{"text_encoder_head_dim": 48, "text_encoder_qk_norm": false, "text_encoder_parallel_block": true, "text_encoder_inner_norm": false, "text_encoder_positions": "learned", "optimizer": "muon", "nesterov": true, "warmup_steps": 1500, "weight_decay": 0.006}
Rows from block 2 of the text encoder, named by matrix and row number. Rows with one number belong to one attention dimension. Each number is 128 + 24 x the weight over its row's rms, rounded and kept within 0 to 255. All counts start at 0. Numbers have three digits each. After the name is the row's rms in percent of the matrix's.
# v: attention query, key and value (stacked) (text_encoder.blocks.2.attn.qkv.weight, 576x192, the v third), inputs 0-95
# proj: attention output (text_encoder.blocks.2.attn.proj.weight, 192x192, transposed), outputs 0-95
v.57 099:126073153133102115130114115148151123136092104124144094126126112144066142150145137113139153163132123105155151191093122140155166132150101107078141119116163113112157098111119119087115109118111119151130126117122107159145173152130151127139075114116117146138112130135117126124086112124143150155
proj.57 098:093144121125114151148124121149148111168126128145131112160136173104157147105131133134103128123140118107098121135134152117156127153137127119114143137118128089140155172154082138113086110146102142103113123104121112127166112106140105176165117155131139125113094158159110171117111085115124087154
v.58 099:120170135136110096144140146138142155143096107110115090122128138149092156111157157125132098146113130115120115153120149087124176147181126124100148146120148121126079099148096107116100093182144108148114119150141160124122164122114127102097160136119139139120120105133157088072091119142151107125
proj.58 096:068118127088175097132127097149113132158146113122101155129110098129123090112175099126142126161145123090156123104120151118139069131157152117134128129131127136146158127094140159115080073159114155097158127123181149139114088139154098127174130126100135142169139148111148121143097123175129155158
v.59 095:108137105152112152123133102108151112092167111094137126140128143122092148155128129121150126127093126135123156139115124117132136106065099168102146124119097118137075107132096093097116150125110115136110198116115101137070144132157152177138131108115147099121097159123097168139156162118126157140
proj.59 097:124115097125164162145153109108146107134155167113160104167124125124172128140154114170087108123166166151085084104135155130107121095098160147121099135106134123117091136138119122127126148144169123138138125155170123146131074131097112123120119093131166139153188097164107135144135098145112169131
v.60 095:061150112124103143136116109125140137118147163118134132095088108120121138087142114104114160138098178143144089171086109103174146143126113126117112123113159141106116139135099140117107071142186109193119124166156124097160143143124115111161130134147124089088084126101139143153134118123135094109
proj.60 097:117125140108143141135130128156183092141129080136133131101053125139084135141146158125151135157115118134175106159097125158123146147128143130131124113098138118097140156137102128125122160132125129112110091136113117099113143171128139157129127159133140116182126112165153090122149145123079102135
v.61 097:133137143080112109135118131135121134148168144140120180150114148112141124101119121143108161071161142156149123133084118087122150109113137134137162130144151167154129129133149153120110100106135134083125120105116126101102106099101125099220141108107119127150123149149128176146137120117130122160
proj.61 099:134106159170135121110120103149151124066134151124084174116126148125080151134115103100104101081113152130136133084124123104123136137101117147183129135151162127106100144160122142130160106105143136142114103108153158104122121123087104063092142112122146093108122137151167159143127138074165139115
v.62 095:158149151134158110162113113182114116146135151138172097181148161146150141112135152164171119142120158127128080138096134105097150151133157118113187134140097078125113116130139133132102162125129137116096132140109111141108120172129124142101100098152150119113129113098125118180142095131122150083
proj.62 097:060111124162117095145173152136135167104135098168128126102147090101164075133141164167146104140106148093124115144106147123124122141114135138088136141121153144168149148110150131090106179147196102134127142112155164151158155179155107153140108146148131127125119107119129134130098117120089146126
v.63 090:140190137092133080143115147084138116136143129083112114085153123120156104119118090148149132132182109096121120125144157167109138158142130119185117124173127133175128151149164147102119145112134138136114129096098145125137123128096118107082153133112160097120159127145117125096094098157171155084
proj.63 088:110106133134166136162108135146134121123122135106103146108160138128078115103139123158133160112147107132135139124116139149094097127142098166182128129105116087129150116114131107132170153129134132136156107073118094146117137080161149129089161145146161147170107184112084151095090152121101173128
v.64 096:088122130066138153067148133096110109149134119101103107141106131126179181148125077138133084143155084121115150137128120097185151086146154110105115152089130090121121119087136122111156104121136141147178127127148125145103116125118145112093095158131154129129150156148150127112138141162148099149
proj.64 099:141139140147091132099096130147120120158127091120084084173122123144133181114137122143128140079132106124128165112109136147135167127140097109115113107130105093172113085125158147136132083124159149119184170154162099113131134157141138127124125072114144187129167119099084134177131128130109136111
v.65 096:126135164114138094128091168108136073116140146076123113159142139124130118115103153155132179156098110128148164143097112163108130143163112141137113141087075166108130099135105129098071087097147129122128165158082131131094087143130106136097142113127140147151124128121160119148072101155160098110
proj.65 102:136134101085204152122151074095124123157144124119172111082128155172185119125102110139145136146125114110103148133119164151139120129116108137122130134119089107129114127135140115089132114133142117146118149180158124141124151122142079112121114146135154124142118118132141107102118123127122129156
v.66 090:132132155140093137134104120085159152082146105146118111159139105105118109102124183098170121169203128164148154152114112104140150107165082131171181165122111131102108109142122145146136125200161140091116148098156142124140148100103126138094122128108124140138137092109144118156091093101113152150
proj.66 101:147106096153151100144111169107160178141123092096112096109136085140082098111121135100101161115105096108110072180132106130121070127132111110146146131140119120111163172108161148121147118142180160091173122120115162136119085124140126136183102121140146121125156120129127133134112125156119163120
v.67 096:128184123107130132160105146115112142137160166145120126135104142128121089121126082127140187133123145111127073146143134145087096104125111138102104136148123133162167151123129230099125110106119110107139091114103134070151083127114136147082116131120149121148116102137102113127113110082153104165
proj.67 107:110142171114152110144092155109157117106129110138117139105131133123145129126110144093114164131129137144091137106101148128148128134146112098117109166123096117124111117155110140090190131121160160157100087107114155127155190095123064136094137184149136130167098211124139151130146130108106147112
v.68 103:154139117126101130163106119123167130088110142153137104077132167163133126139131134135112103118092105169172143167137139108089134115135121133158110104121138133084121170163164152146151105104096134118150121099137177131140132149122111133092150140116150194099108127151075137094163081140130158142
proj.68 101:114166107139110139169126151126143086134121147177147110078140120087118084123160142092120125137165074147133084095109128103135091135113149126130105160136116137154144144110112162165110105139166131159126116149118148074106118110135139166159123156159112171136113140150146132129138106141131171118
v.69 087:129145155105132148114122105108096118153093126127103081157138114100108106126112115109070103133131096080128131147127114089116151136143136131092131121122131109143102108113147087126150135105127098164168128115114108133095135133134138125131123150121198165137146069148142144157124149158154103170
proj.69 091:085154136120147154128117110132114102131170124106122131129144168113116173123123109122142152131148138121147120141116157133196163164079123119085123103104151124106126123101122164171112134167107153134128119111144127071147141119152136100138129153121078165131126134113111128144114122120125067155
v.70 097:103103111160121098090140129132148102116120122120115101137150148172156182139151092140146175123127089106108095151125130128140179130115146112121101128146133102124159101101088122087138118141114125124166101131109116145099129146105128090100128153140137123136109165135138102104151122197169138115
proj.70 095:150138148109142136133131104116123132185122080137168127133123151138152143119149117140119121138150136082139172113134133132132140139126152097095112103095073117143152126098134091088124122152090155129144128145165088143126116137145139172153080113107148141140098126097135105097104092102129149090
v.71 093:121109141107112111094096118078090129127143133146152140147109173147075098128092148109161184131112102100109134118126117137125120152147154133100132094138076157125138161115147148166118142149154131138174093108123125134140136108122148117119112168142116102119155163165087087146120173180134086143
proj.71 101:102150118136133116147139132122116151136116141112132097156156134156107122102147062133125200117129117120157132140125110095120147104147118135159148106122060092126144164083142106123146136137095140126119128136140161124145082083121125119132090137110117160131105150117154146125120105119108102108
v.72 092:099111119108110110135147139144100152149136136114120123136097107091114163135141188139121159211129131100136131118133150132092124128158142122126131114116126143117146134145097171117110133106108185076115119126112105096110139120070120084138109135167115118111124097164128099159112086103130131137
proj.72 096:128096157102136085141114129124129159147115136074073127121071111150099105104113134122146154160139127148119138102107134156113101164112125172140152124133100093130127147095141144093101080126117125138141191123118107162137149110140120135110161190091187126114106132123167132098129120176142093166
v.73 099:103105113111097101101124094136082131116124133143130116141193127194111103104122115091152109122114135065147126122126115117114152106140121150087133099158136136097137091135144073150162150118140109127145156137142111149121112117119146140128118143139114133123120124118126108117094136123122128161
proj.73 107:127154119098127101098139145090104132149095137102162081187127152121161162147099116136115155146161105165139141132179132160127151105130162103135130103125127146111146155116139117144125099129159130112108124159098130120119094170121151167150138140111135144125124075127149167169134131133133078097
v.74 103:177161129176150115176159162115112114131105159139151160143142118111123117114127080150134118162120153163124096141187107112063147126117097149128162161121099123151157133122122140100146127099128064131063123118137151117138149138118123156110124131161131140165133113130131112134147105137157132084
proj.74 103:124129128099129125145132153131114176133092125110130166122157127131072096100127164175147093169146147113092116120153130108119106146151107122132109152110139126139133154172148106141164146115090172179126120126127116137089108145164112120071153099107116131136135154123118122112094121146121129140
v.75 101:179147155132113135108133092093115131175108124120102088197138147130097101153108089137171187138143093137134110120095100147097098126133166165152149118157149151089102166119186118137123098141174105150123128113126138169104125112119118092118136123153099140110131083139118124157127144109152093130
proj.75 105:095116112116124100148109132168150143144169132126136127174129133164090109139072103152119158139153081109145108130092173126130125135115115130132159145092124128113135115167102130128093111107081145115124134143084113154099124113194112127154151111140130126084117127104137172145133110138109093131
v.76 085:135144146139127181113138121089127156113134106124162148107128096084094139109120084123108130137138178120114116125120135143144083111091130105177141089144112076093121110102160151131192147131094100158153128100119139118143108106099122115137126157132102112122139101157122109173126158090116129206
proj.76 083:134111135094084116132127177105145141141116144116132107132120151110131177148102167105099174119107114111115099162159066120150142062113143146119104140128119150130118140131088155151144138110123134143190104151092137127109150100092105154136127099142113114123143110182127132135132156161130132153
v.77 099:129136111155152158160151119131127111164100138097111125123112184088119135157113106109125118162124103178131143112192115141140129106122157146116116132105135136110132124143138093082091120095110139099113092170184144060105100149143159102116132120111129158129139092116148167108089157133150098130
proj.77 099:095120126114117151116148151150137106103125127111149122144074148134137121180134123149110078121129173131098153092105138097143175107146081153141123123135159077109098107132136142107133150118139113160142136122126123106128179130150077100115110154127145096102116134168129122110158171125105140165
v.78 098:073125162154129149169124103111103131148121092102097121141102144091154105182081102100100130110106089142147115137118124137160132153155140106175108134175103134123158138107097107171093110179123128136088129090161164134148116124118157140122151114100120110166115130149114129138131120115103077154
proj.78 104:166124133153119131154106092136136127104152106121151125133154113151090159125170138164070168113144155137118131149118112096101151131101137114203111149129105103132130141091133109096107151135121163110142099161137142141136104079149108096135127120156132116167102136146122139161143137117138157104
v.79 101:128120155174138102039095134113049116115103118125167119088104124147090147097147170126154137102119130104115148099115126113103157145125124151115175152135162132125128172132169100121150102135121161154115133119140127104122145158188125114125081132117158151163138156135142167166100113138109148102
proj.79 099:115123120164139100121137165126095080158091132124114122173152173101129104137102118156093112128130114128121110101187098109084105144106132136141152082111163185097115176099137109120130082099136115156126155098164110159128085090141117141115125086130095183115114115134163148166070138095110107148
v.80 090:128119123127107154122130127119123193105139118111094153120079114123133074108120149112176151141153128134132139126093153135182109122143131144165136117118152146141130113114129182159109134119195106122146151157123135138117118116120134104079140108098096139133112121118135168106104116156113127152
proj.80 098:113140135137155145121134170143111172156140152134130081113099115117115107139102137115130119154146106119143150106113159139151172109108137122172179142071178137121100121166166145148133132094121122100155099122065151139116134140140103112117165157136110133119132164120134148116124113145138143133
v.81 097:137095132090115153168160106120174156099174096118125113145124116117135116143140111127151091137203185166142148134098176078125118150129117157143097122129145131166133101123143084158112069118124114138133139181126134122110129112135103146121123106090099128144131135136098124114142143139119130117
proj.81 101:117115129121146153167153117132137106119142118134151117140136132129161131142177151141115161100125143192147137118106168154104128122102126158162145140118150114098133127120145104168109139137171086130152119102110111116121121119153126119140117160109141143126187100104087134109135139104117126135
v.82 097:148110088135156096147111158082159120136168116117101127134154120107139136163153088108140141155133090131096119177121150145123119126131165137140100159159105141111165115124118158112125081116106150097135158158139156133132140143124138124144105130110127196115108173151134145126158085103137175158
proj.82 104:144130133121138107160113102142118137168112132135158137142141116183133108120150141106107118120102149158115145111162104098117152159159095101168120190124073123110113157134178102097139097135125158124134137110144112080114109130151110154150139097127138107136120196096125132127151091123118153078
v.83 109:100083157120182157136132101137155131140122144110137124124109117106108137105147149103098140146128117133150174109149112145107162093099121105143188125107074083135122118097096137170140142121147118102114131120158125125180128112105157173171154155136116081132142175129140177153140135161115104086
proj.83 104:141130190110096106146127133130119136129123148124151137134135110149104122138160159134169110118170128144097095092110131139158105124103086145108110116141135129130077192141116117111098136150102115146179146116186124148127136121078130116154158116114072168113162089145102097089141160112159140120
v.84 111:134167140109149109123144133110114136140100145150121147172147099115120122124151105149149136111083129115152120182147148138061150148068149113119144115132152119131101142131121107108163159100149106057079117094143119144131134108129094117117112117153138121156117163112139112150162165125135193111
proj.84 104:107127098125126133136116118160115107130141131135133133120118140134134126107144128107169118143149101048117086173178118124151103173123154151092129143162114151144160118139105081105133086161104148148126108109128106151128109125121136123131168116156130161137098110127145155123088121151118160114
v.85 098:142144155119119108096145131093099167098105185160146135131135152104115062116110139129129105141126148113094102102131126124116127106105106113141136131118123155128133118098123130147131104147091127146150154141111117146117111116116102137131176130130119138144137097137120131102137130099087171158
proj.85 097:153115110091155101104145150082123139092123169131167120126094119108138150146119149126124137117085123134137117145134120143150114139065118117118135130107110130149190110141128123128139106114124155158093078164133186096112163114086100108191120105129136088117099115147159132102147143078125157127
v.86 090:070116109177103181125137123153102114143083130162138113115104132123141094162081155155155139078118138117161071113160145147104124148095129156095077150132078134118119158120119121146129116110081101133155154136165164144145108093153146097099119151136122107109119102162103084158137138154134160110
proj.86 088:150129147119131153100154128176149131156136149161102118146109130104137104125118081140085118153133164139076173122115126119112140120133139164119090117160074128157116114125122129115114133081157118118161166146138127120135151148149124115104094147111114145138114099118143135143130112121132143116
v.87 098:111147120175128114140112153131105147099122116112142162144113113104148148112151156118153142110151130175132140089153150152141136135116114090154074113128125108130135190126122192154123126148130126098147120090134171150123117117070165173128118124113100137128102107091137135128095078126143166137
proj.87 095:155130117165141129165090128149133170118133119156132106065114092137131132133137165127123107147139160161121172127121145118143129145101118120133148140134195146129142125097130120138159174124120104138109092104096107150126151117133145120132146187148133101172085158104102125102060146117108200096
v.88 101:119099152145152173125107134134137124103101144153144118127130149141075073109146130125171162123082149160121126147129111116107128125146101135096142125135108162080145121121132149150155140116090130142113112162150138136130168158166094116082136109177093140128149124100128081181128103107138116137
proj.88 108:100144120071109123126138160126149148183103137122149126157135165097135080134089121100111144153143122092121137186121119112137083111148116134110157101110137123095159130175093142153117131117144091111110155121099128157145149108149131148148091172127121124118134128114140106069200094139113103136