A small contrastive audio-text model, trained from scratch.
Model: 8.32M parameters, log mel input, encoder arch tdnn, encoder norm batchnorm, encoder activation mish, encoder depths [12], encoder widths [384], text encoder width 192, text encoder layers 10, text encoder norm layernorm, text encoder activation star_relu.
Training: muon at rate 0.03, batches of 256.
Data: trained on read English sentences (LibriTTS-R), 15625 training examples, 122.9 epochs.
Rows from block 3 of the text encoder of a small contrastive audio-text model, named by matrix and row number. Rows with one number belong to one neuron. Each number is 500 + 50 x the weight over its row's rms, rounded and kept within 0 to 999. All counts start at 0. Numbers have three digits each.
After each neuron's rows are labels from the 100 texts, of 14848, where the neuron reaches its highest value: "tokens" is the input token at the peak. Only what is clearly more common there than usual is listed. The data: read English sentences (LibriTTS-R). In brackets: how many of the 100, against the usual share in percent.
# fc1: MLP up (text_encoder.blocks.3.mlp.fc1.weight, 384x192), inputs 0-63
# fc2: MLP down (text_encoder.blocks.3.mlp.fc2.weight, 192x384, transposed), outputs 0-63

fc1.21:437524504561513440458473519592428475463445466454511413456558555440485541477439485418450497600575457493533520528564519506479444542568470533485514481374511538509449582525452561535588495572433471
fc2.21:436494452487472499457467451426556604462604563456512396549390517504491511492486479469445524462485505517519455456542534432397522532603571589554471485474598474526506495462582462617507550502517463
tokens: "and" (59 vs 2.4); "my" (18 vs 0.4); "in" (10 vs 1.2)

fc1.153:499494420555481534517487548543432511461496410394597505521444523551495423495499482496471492661474516467438500500509502440399487469526600524441512424521456535424466543514479456516461457440560481
fc2.153:491580530481496389507521538640510494532553422490597565534421476479612474502517452528540475547532527521490418543515492569518600482462462419456543415538456524565546532482543545543470505466540579
tokens: "and" (92 vs 2.4); "am" (8 vs 0.1)

fc1.107:379556527559473525475589474488493538517538552554477548447470498549495515434467558434544572507479495549409444451534434564460495517509540518606472588501463509429471561501572474448509430540507504
fc2.107:585553452433382496659546562508470449508529465570501459459467527433503602517484511481523515557465575474484552492495492500490532559537477459453475459399491455556489553442444586482451488478438449
tokens: "my" (63 vs 0.4); "mind" (19 vs 0)

fc1.190:498552452403542517463563496526527516497492474560547416530471564499399513520497549497530547533410446528491489522515541516532542459571457450429481422455425477524481526476490485477518524423555395
fc2.190:600567510461506553523547495521485558507524454479439584494473472526545538465544524545493514451511514601452514561428472459438510564528507601521437514460623488423577471451485444507525423586502379
tokens: "off" (39 vs 0.1); "got" (19 vs 0.1)

fc1.331:448482571611465546457407518348526587600396476499496550614492461480471478510462469623492421585535399485584533427565558457521513448413462483579437483589418484480458564481511464520412459521559499
fc2.331:437524544448502450501431492469542474404467410415522525527420496480577502505548419527529431475505477531494558527493479529515440521444504560507497419543522495509494427455492478587422431385477520
tokens: "who" (27 vs 0.2); "should" (15 vs 0.1); "keep" (10 vs 0.1)

fc1.315:505485484552434404504461457477574453449458466446503478540407470477589485500493438469465567480515473479513440461487439463569566516485461392508580416534384526497503490469549494523553519524548467
fc2.315:565483569506545449448522613627485394590486537510534459471551591458472378452500505442494511456551517434411458441504457626473463417393483464549530538545537453506497500501479410509482510544512631
tokens: "in" (44 vs 1.2); "and" (19 vs 2.4); "shall" (12 vs 0.1); "short" (8 vs 0)

fc1.286:560571462544547512518472495489394482562548454567517512530497535526418581591466602417492541528472394480468485398453518470527478532482481490497502445532507494560479524607465548473512466478549514
fc2.286:463569443489451462509489442505596456509453408550499448468520555466498532566431611510458483552488530602461665565448519563540491434498449560426477473538523491453476497440535619529537442553430515
tokens: "an" (88 vs 0.2)

fc1.159:566574536499456557533560487459550493525541541430606526516477505438390501559555411476573625489507437501470545609434533436455510535459509438541456544491523531496423471572399530468470547521482441
fc2.159:537440538394432560426452446471512582504496490466515513591479546452534467447451603510547449428544476509607444546589496532493511488483415505484559513468401506581472458497583507504433519504560577
tokens: "its" (11 vs 0.1)

fc1.356:472491510487489487547451570591445396495573514490578442535507563484542440423560491606434553461507451418443434484437497493552516468521555547420468508531491495468483521387443502433498556570503503
fc2.356:520631562562572457474466552523505453478473426530521561582469444504563565496474515495479521530597548416575459516558444457486511439381561468567435507568444425462503490458510421522480451588530557
tokens: "in" (100 vs 1.2)

fc1.81:461391565506453564506526510493489483489469521448438554470429457554466507488520474414564487452440540492503580584437520582571494485406565477515509489554614506527498542538558497516442479509490401
fc2.81:539577529523486507439417494489454471451391483482471469534481513604497529522592408473469500494564538496587548534424507518576532504595462513478450423532522548548554580420456509451506542578581592
tokens: "our" (10 vs 0.1); "try" (8 vs 0)

fc1.209:524535498599462589480525536475501494465476500577500500477482441532485524469442538524589479580483527472513430475536568539482589512468400597466474499379496479482527553618482386466530566524466522
fc2.209:530529462533501525513466540503448506517468566452483465401429448436465579497494469503432508400446515488493488606525532557494518487570560438424523486396517635547507553460424464474522561547578410
tokens: "our" (14 vs 0.1); "try" (13 vs 0); "street" (7 vs 0)

fc1.372:570489554495524548477409479576553472519542498480446591539453595482569405568441512546411523586478447559554477602466489455553566552469469498525546440503637451555515496508486517423452504622490459
fc2.372:500548467481451568431546553613577446531448536471532514476402510540582501512468493561407476535410486544461465591517501511483477520540427541437524419551494593442417439562496526486501536465561555
tokens: "its" (38 vs 0.1)

fc1.134:562502612463491421499509432550432603396429426514569502461429467586483468548458549416519521542514544437480456473524478512577519500572506486534528573509494541608550554540524500463462413431467518
fc2.134:536458471506449465580497491525554574521473455502467513600428433446477492449514513436494533557616515558495479482480488492514474509465497468551576485386547465547463528536525461557471550490458531
tokens: "and" (88 vs 2.4); "answered" (8 vs 0.1)

fc1.281:462501358467488501519476541535538626501506487532521485518463497512448394467501549388467560430589520506517447493458473486502437417485477477526510466489477557479422520482504492471474443537594556
fc2.281:443416469547591519453535436479520577468531519495550463459499591509590532455552592448520525474517555469464541617490451512554524473520434453528428496497491546470425472478515434554417482515498540
tokens: "same" (18 vs 0.1); "soon" (8 vs 0.1); "it" (8 vs 1.2); "school" (7 vs 0)

fc1.345:470511549589485417489523551463524505536535476444521362524498507572529534497578483508473516515480504457529493575503506544539395468553492410516548534515447511577494445516440588545516500429427424
fc2.345:529482536521476497507471559520625514545492513549445414470457492448463425547425531526492460493594565470581436492528556477491374513521449450527475604502499542442472484437583423538545475457550411
tokens: "same" (17 vs 0.1); "such" (9 vs 0.1); "say" (9 vs 0.1)

fc1.4:405494511495596536504532538516504467526451351538528455522419520492403416563524578423518502532406516520537439421498563549510526551548420556567486499441545443576381456526552399520543483598548571
fc2.4:468489463514487534502539418510533493436503596457382468548515535488529515533526470571567593445442482464463550474490520511544513497440512438505495423510515426468455510467483522531526543419387573
tokens: "being" (38 vs 0); "be" (19 vs 0.6); "became" (9 vs 0)

fc1.117:564510485443487601428567538490464459484563469569527490450560531494584558503476481553533539514530498532539516490570493470520590388575518411462425502548546501428504582452565644399484514568400456
fc2.117:429518548490526544496558479485499505530576496533464522462435514545445544501538528369580517472539575455574526525464421563443449477467566504503627568565474507453555515488483527480579519492539503
tokens: "its" (20 vs 0.1); "three" (12 vs 0.1)

fc1.333:530453517472477446413473497497562487493554449620554482526494516468470409564566522522490464467567466473531538526575477650561484493454517438452482411550526572485518499528513465589517607465414458
fc2.333:595563545573492550589552489573537441457532495478374418468467528470516429409522536498611562524408544567482515557485484576510477558486547504510460466458436466512563459548439485495451516390476590
tokens: "on" (100 vs 0.5)

fc1.152:569505440543440503492454503585506566623464468462457513486420508434518529404459543408440579573565500535414493524543561504501500556548584498432471427488384493493505512547481488487550509517518504
fc2.152:565476547552540493540413543524509425543479554443586532463514515539600513550425539514528480551492556461533570533589484500497494454555479577485550459554581535529410521449533542498474413554511510
tokens: "it" (13 vs 1.2); "them" (9 vs 0.2)

fc1.19:498557500471533622517420395460515460523512453528544562486492521499514507370410513560475558468426485552465505538569540405549520512522599515508436543501464437441525558367583423529436495434483482
fc2.19:493553422503570541453532555490445508483565566486605541468494477523424398505495448439374515505461465498507544514395533514520552418527457581517527531621533561530567498514500448517484535501460443
tokens: "last" (37 vs 0.1); "rest" (18 vs 0); "asked" (8 vs 0.1)

fc1.359:550486490501579451470470492489477516501512481467466473517498431558559526546473475565395514485458476530491489511486473546512480482561433498465524456523541546456602451482495592469447448505488450
fc2.359:496503499496541452464457495470447494427393486515525432563508582540448495547460529512545512447487577439531550528422461548406375492462595378453421568509503485601508480540498442494571496536485423
tokens: "see" (19 vs 0.2); "received" (14 vs 0); "seemed" (13 vs 0.1); "seeing" (10 vs 0)

fc1.382:532559530379547546474441534570434484498491478498462504460505451465444516574479467462583504527510541455514383501536491527515495539554461468532425415466476559557509520479494491486557517515497500
fc2.382:485594463501509528425571488532420462480573514528567469490470548492455492527504466425525486536520509459595613503472507519507484518482544428456454470416611438548587421423511538481536550507506461
tokens: "it" (16 vs 1.2); "letter" (10 vs 0)

fc1.310:468586541445449492510594610519507482531482520552547434568575488484573466516496547484618425484497462498474576578532471510465504470468432489443436617502508554551500541546469488449513459576514513
fc2.310:565499538419555487489469466509502485552512459495472517488398533496469467506419554575525506484517591508494618436508526551420468513556468506463478539478483556449448550556468465493539441509470494
tokens: "and" (39 vs 2.4); "up" (21 vs 0.3); "himself" (8 vs 0.1)

fc1.66:535539575563401495528516454533497469579483524593432494563504627477491560547505437504451561518518464544473532420446551521515542522555533508492470458400505485501427477503558553526436511507493464
fc2.66:548539427479515487484475463432486350511453403494473525563523540456502611511543523495523565528581513510488521512465404447511497499556563484480384466494496473529519472485492469384521526499554480
tokens: "on" (58 vs 0.5); "matter" (14 vs 0)

fc1.313:489581485405489426551491436489478491480456526509478448405536485491500391383487503511498540535561507519526571477496428490498468501488572518441490431500528477529449595467481479480460422645635495
fc2.313:407544374501516466629517422579504509390522411443427384556531466490422561508474477437474497493447584506541507464521544501490516515483648539442550502475501540510486556434515526494506520512488542
tokens: "see" (33 vs 0.2); "seemed" (13 vs 0.1); "seen" (11 vs 0); "seems" (9 vs 0)

fc1.164:510466472569503505537496479463452545501524559517486369580484479564543504507493381426549533512565496526469510519547486438518446474522600454345470474513475543512457569583525544580566551434540592
fc2.164:496516540512504464438515562534515469521551458515501491532511510504501486542482565463549545449488495373454529522523591474540543541432524429474553453473548445532507558462533391597459512506451453
tokens: "see" (17 vs 0.2); "received" (10 vs 0); "sea" (9 vs 0); "safe" (7 vs 0)

fc1.52:575392588500529449585447535497507532541461513489494438486509474511460460522553541445531445506528612482552533461496429491542547503608565466489410534520587414513539448567479498603442550436548540
fc2.52:430575477502467532394483442530503388460582616483534495482493476584446447519505437516467568569478551466507518473465407522394602525500526489530474548482414466485487566435486533557503455562601446
tokens: "gone" (14 vs 0); "ones" (13 vs 0); "walked" (12 vs 0)

fc1.0:435511600452527490525440492426426399555605497452417507589462548586454488553582479521419533494522502538462451565425497457514489521535450454498481568569501455435505471419444393495488506524401523
fc2.0:553565478521490512506519528455514561482567619475524482557498417475458521580404428566417487560415480445616554629601543498492552418488517487530486465514481374552401517546543550490434500487477520
tokens: "been" (40 vs 0.2); "everything" (26 vs 0); "ever" (11 vs 0.1)

fc1.25:452561421522473547458514517449439504554549452486508446464478504506445479459462497448580535539558479610530534547593534482521608497554420486498560553470511445586504584468495517539513490484492531
fc2.25:542432484456420518359534545565484608428563486430611524465484515470465490479502490439502538597546557444496400512482516508410473599570493426432496542449451508520493517511485442494441610553477488
tokens: "my" (16 vs 0.4); "mind" (12 vs 0); "might" (10 vs 0.1); "floor" (7 vs 0)

fc1.51:511549505602482505471614391488457504470490402544499474444520459480512579571472581468574435539522500483547525447584490431462526455494512524535477463474407483580530499424482542484481422540567518
fc2.51:443592466532467573520519447467491461687441447511478508465561568464499410577425539438428534513418547515563509545521502495463519546529484495454522474473474414535509525476379499455492503457439591
tokens: "it" (18 vs 1.2); "did" (9 vs 0.2)

fc1.189:529552457530552445500602491506546609467455493558529511558485560548500482472560541534496509507447473558566470573438433560468509476512501611589493370448529515546450566567512497533496542578531566
fc2.189:500468482565509518441538362545445501529478466432430446455400599371542503562435525535488463575556458460486547522480449484416552531441489548557512450455444538460575536476524551521504459616454464
tokens: "same" (41 vs 0.1); "silence" (8 vs 0)

fc1.50:541600505507496506498449457465408492506531397548569398425493502445472544548488553525501459517511416506549543508560556532459605557524550524546457473451462567518468449506477399508482491483491513
fc2.50:559584467548436479548412488529434478569604474437499532514444416471505464472429498448462422518487562508485459442493433476587478552522514486473456472592514511532546480569486471455510454563524513
tokens: "an" (43 vs 0.2)

fc1.47:501500445488545534489452474508451529581527516487433539486481511512529486456503585464487481504519520498496511474481499496395525471465433440533441482547440494456417470507455537555488476455502605
fc2.47:601501466512510452471489516456505518456489561507507482455462402473468413408524420471505512648480480550407530476485507491501483459572445511600498494446513464454512531506498605492494387469575537
tokens: "mind" (14 vs 0); "keep" (12 vs 0.1); "by" (7 vs 0.2)

fc1.355:471441531542524438445477501584507483455487595496495468554567469529469507465480633544483525561639462590442493571465496509491567521469496515485480484538463461498524516531578497448387465503446413
fc2.355:512468509491476524452534541447480488478497385515543540430596529560479556575493482540550429540486538435480499517504471483472515460481505475426473600490538577494556497374509547480538575616515555
tokens: "in" (44 vs 1.2)

fc1.7:553510467447496448608496521504487503454485504532517491585547463462477490533506615534408472541434614619533524548514536486523483477511546536595523465544418437449526501514399506482535508533461538
fc2.7:571434551608506481512520409506415536485472509526439473475545400478548489548559606574430490530527529404481552456620452504573547490463546517495509551469484554420525493419443533524536464506537473
tokens: "and" (53 vs 2.4); "own" (18 vs 0.1); "only" (11 vs 0.1)

fc1.103:481576507433495454384550452437511469505445532588460493567509470469527457455486477516480623457579445511513464508502424503488413479512557447509543444511472496470531514544548584531537557529514502
fc2.103:452552536530448443475558365422423483441482515472520474474474413477513589482522586410513572537617548518575527562504535573456476504554460523556558549496448483548482594500464553479545487495478508
tokens: "in" (38 vs 1.2); "anything" (22 vs 0.1); "again" (14 vs 0.1); "company" (7 vs 0)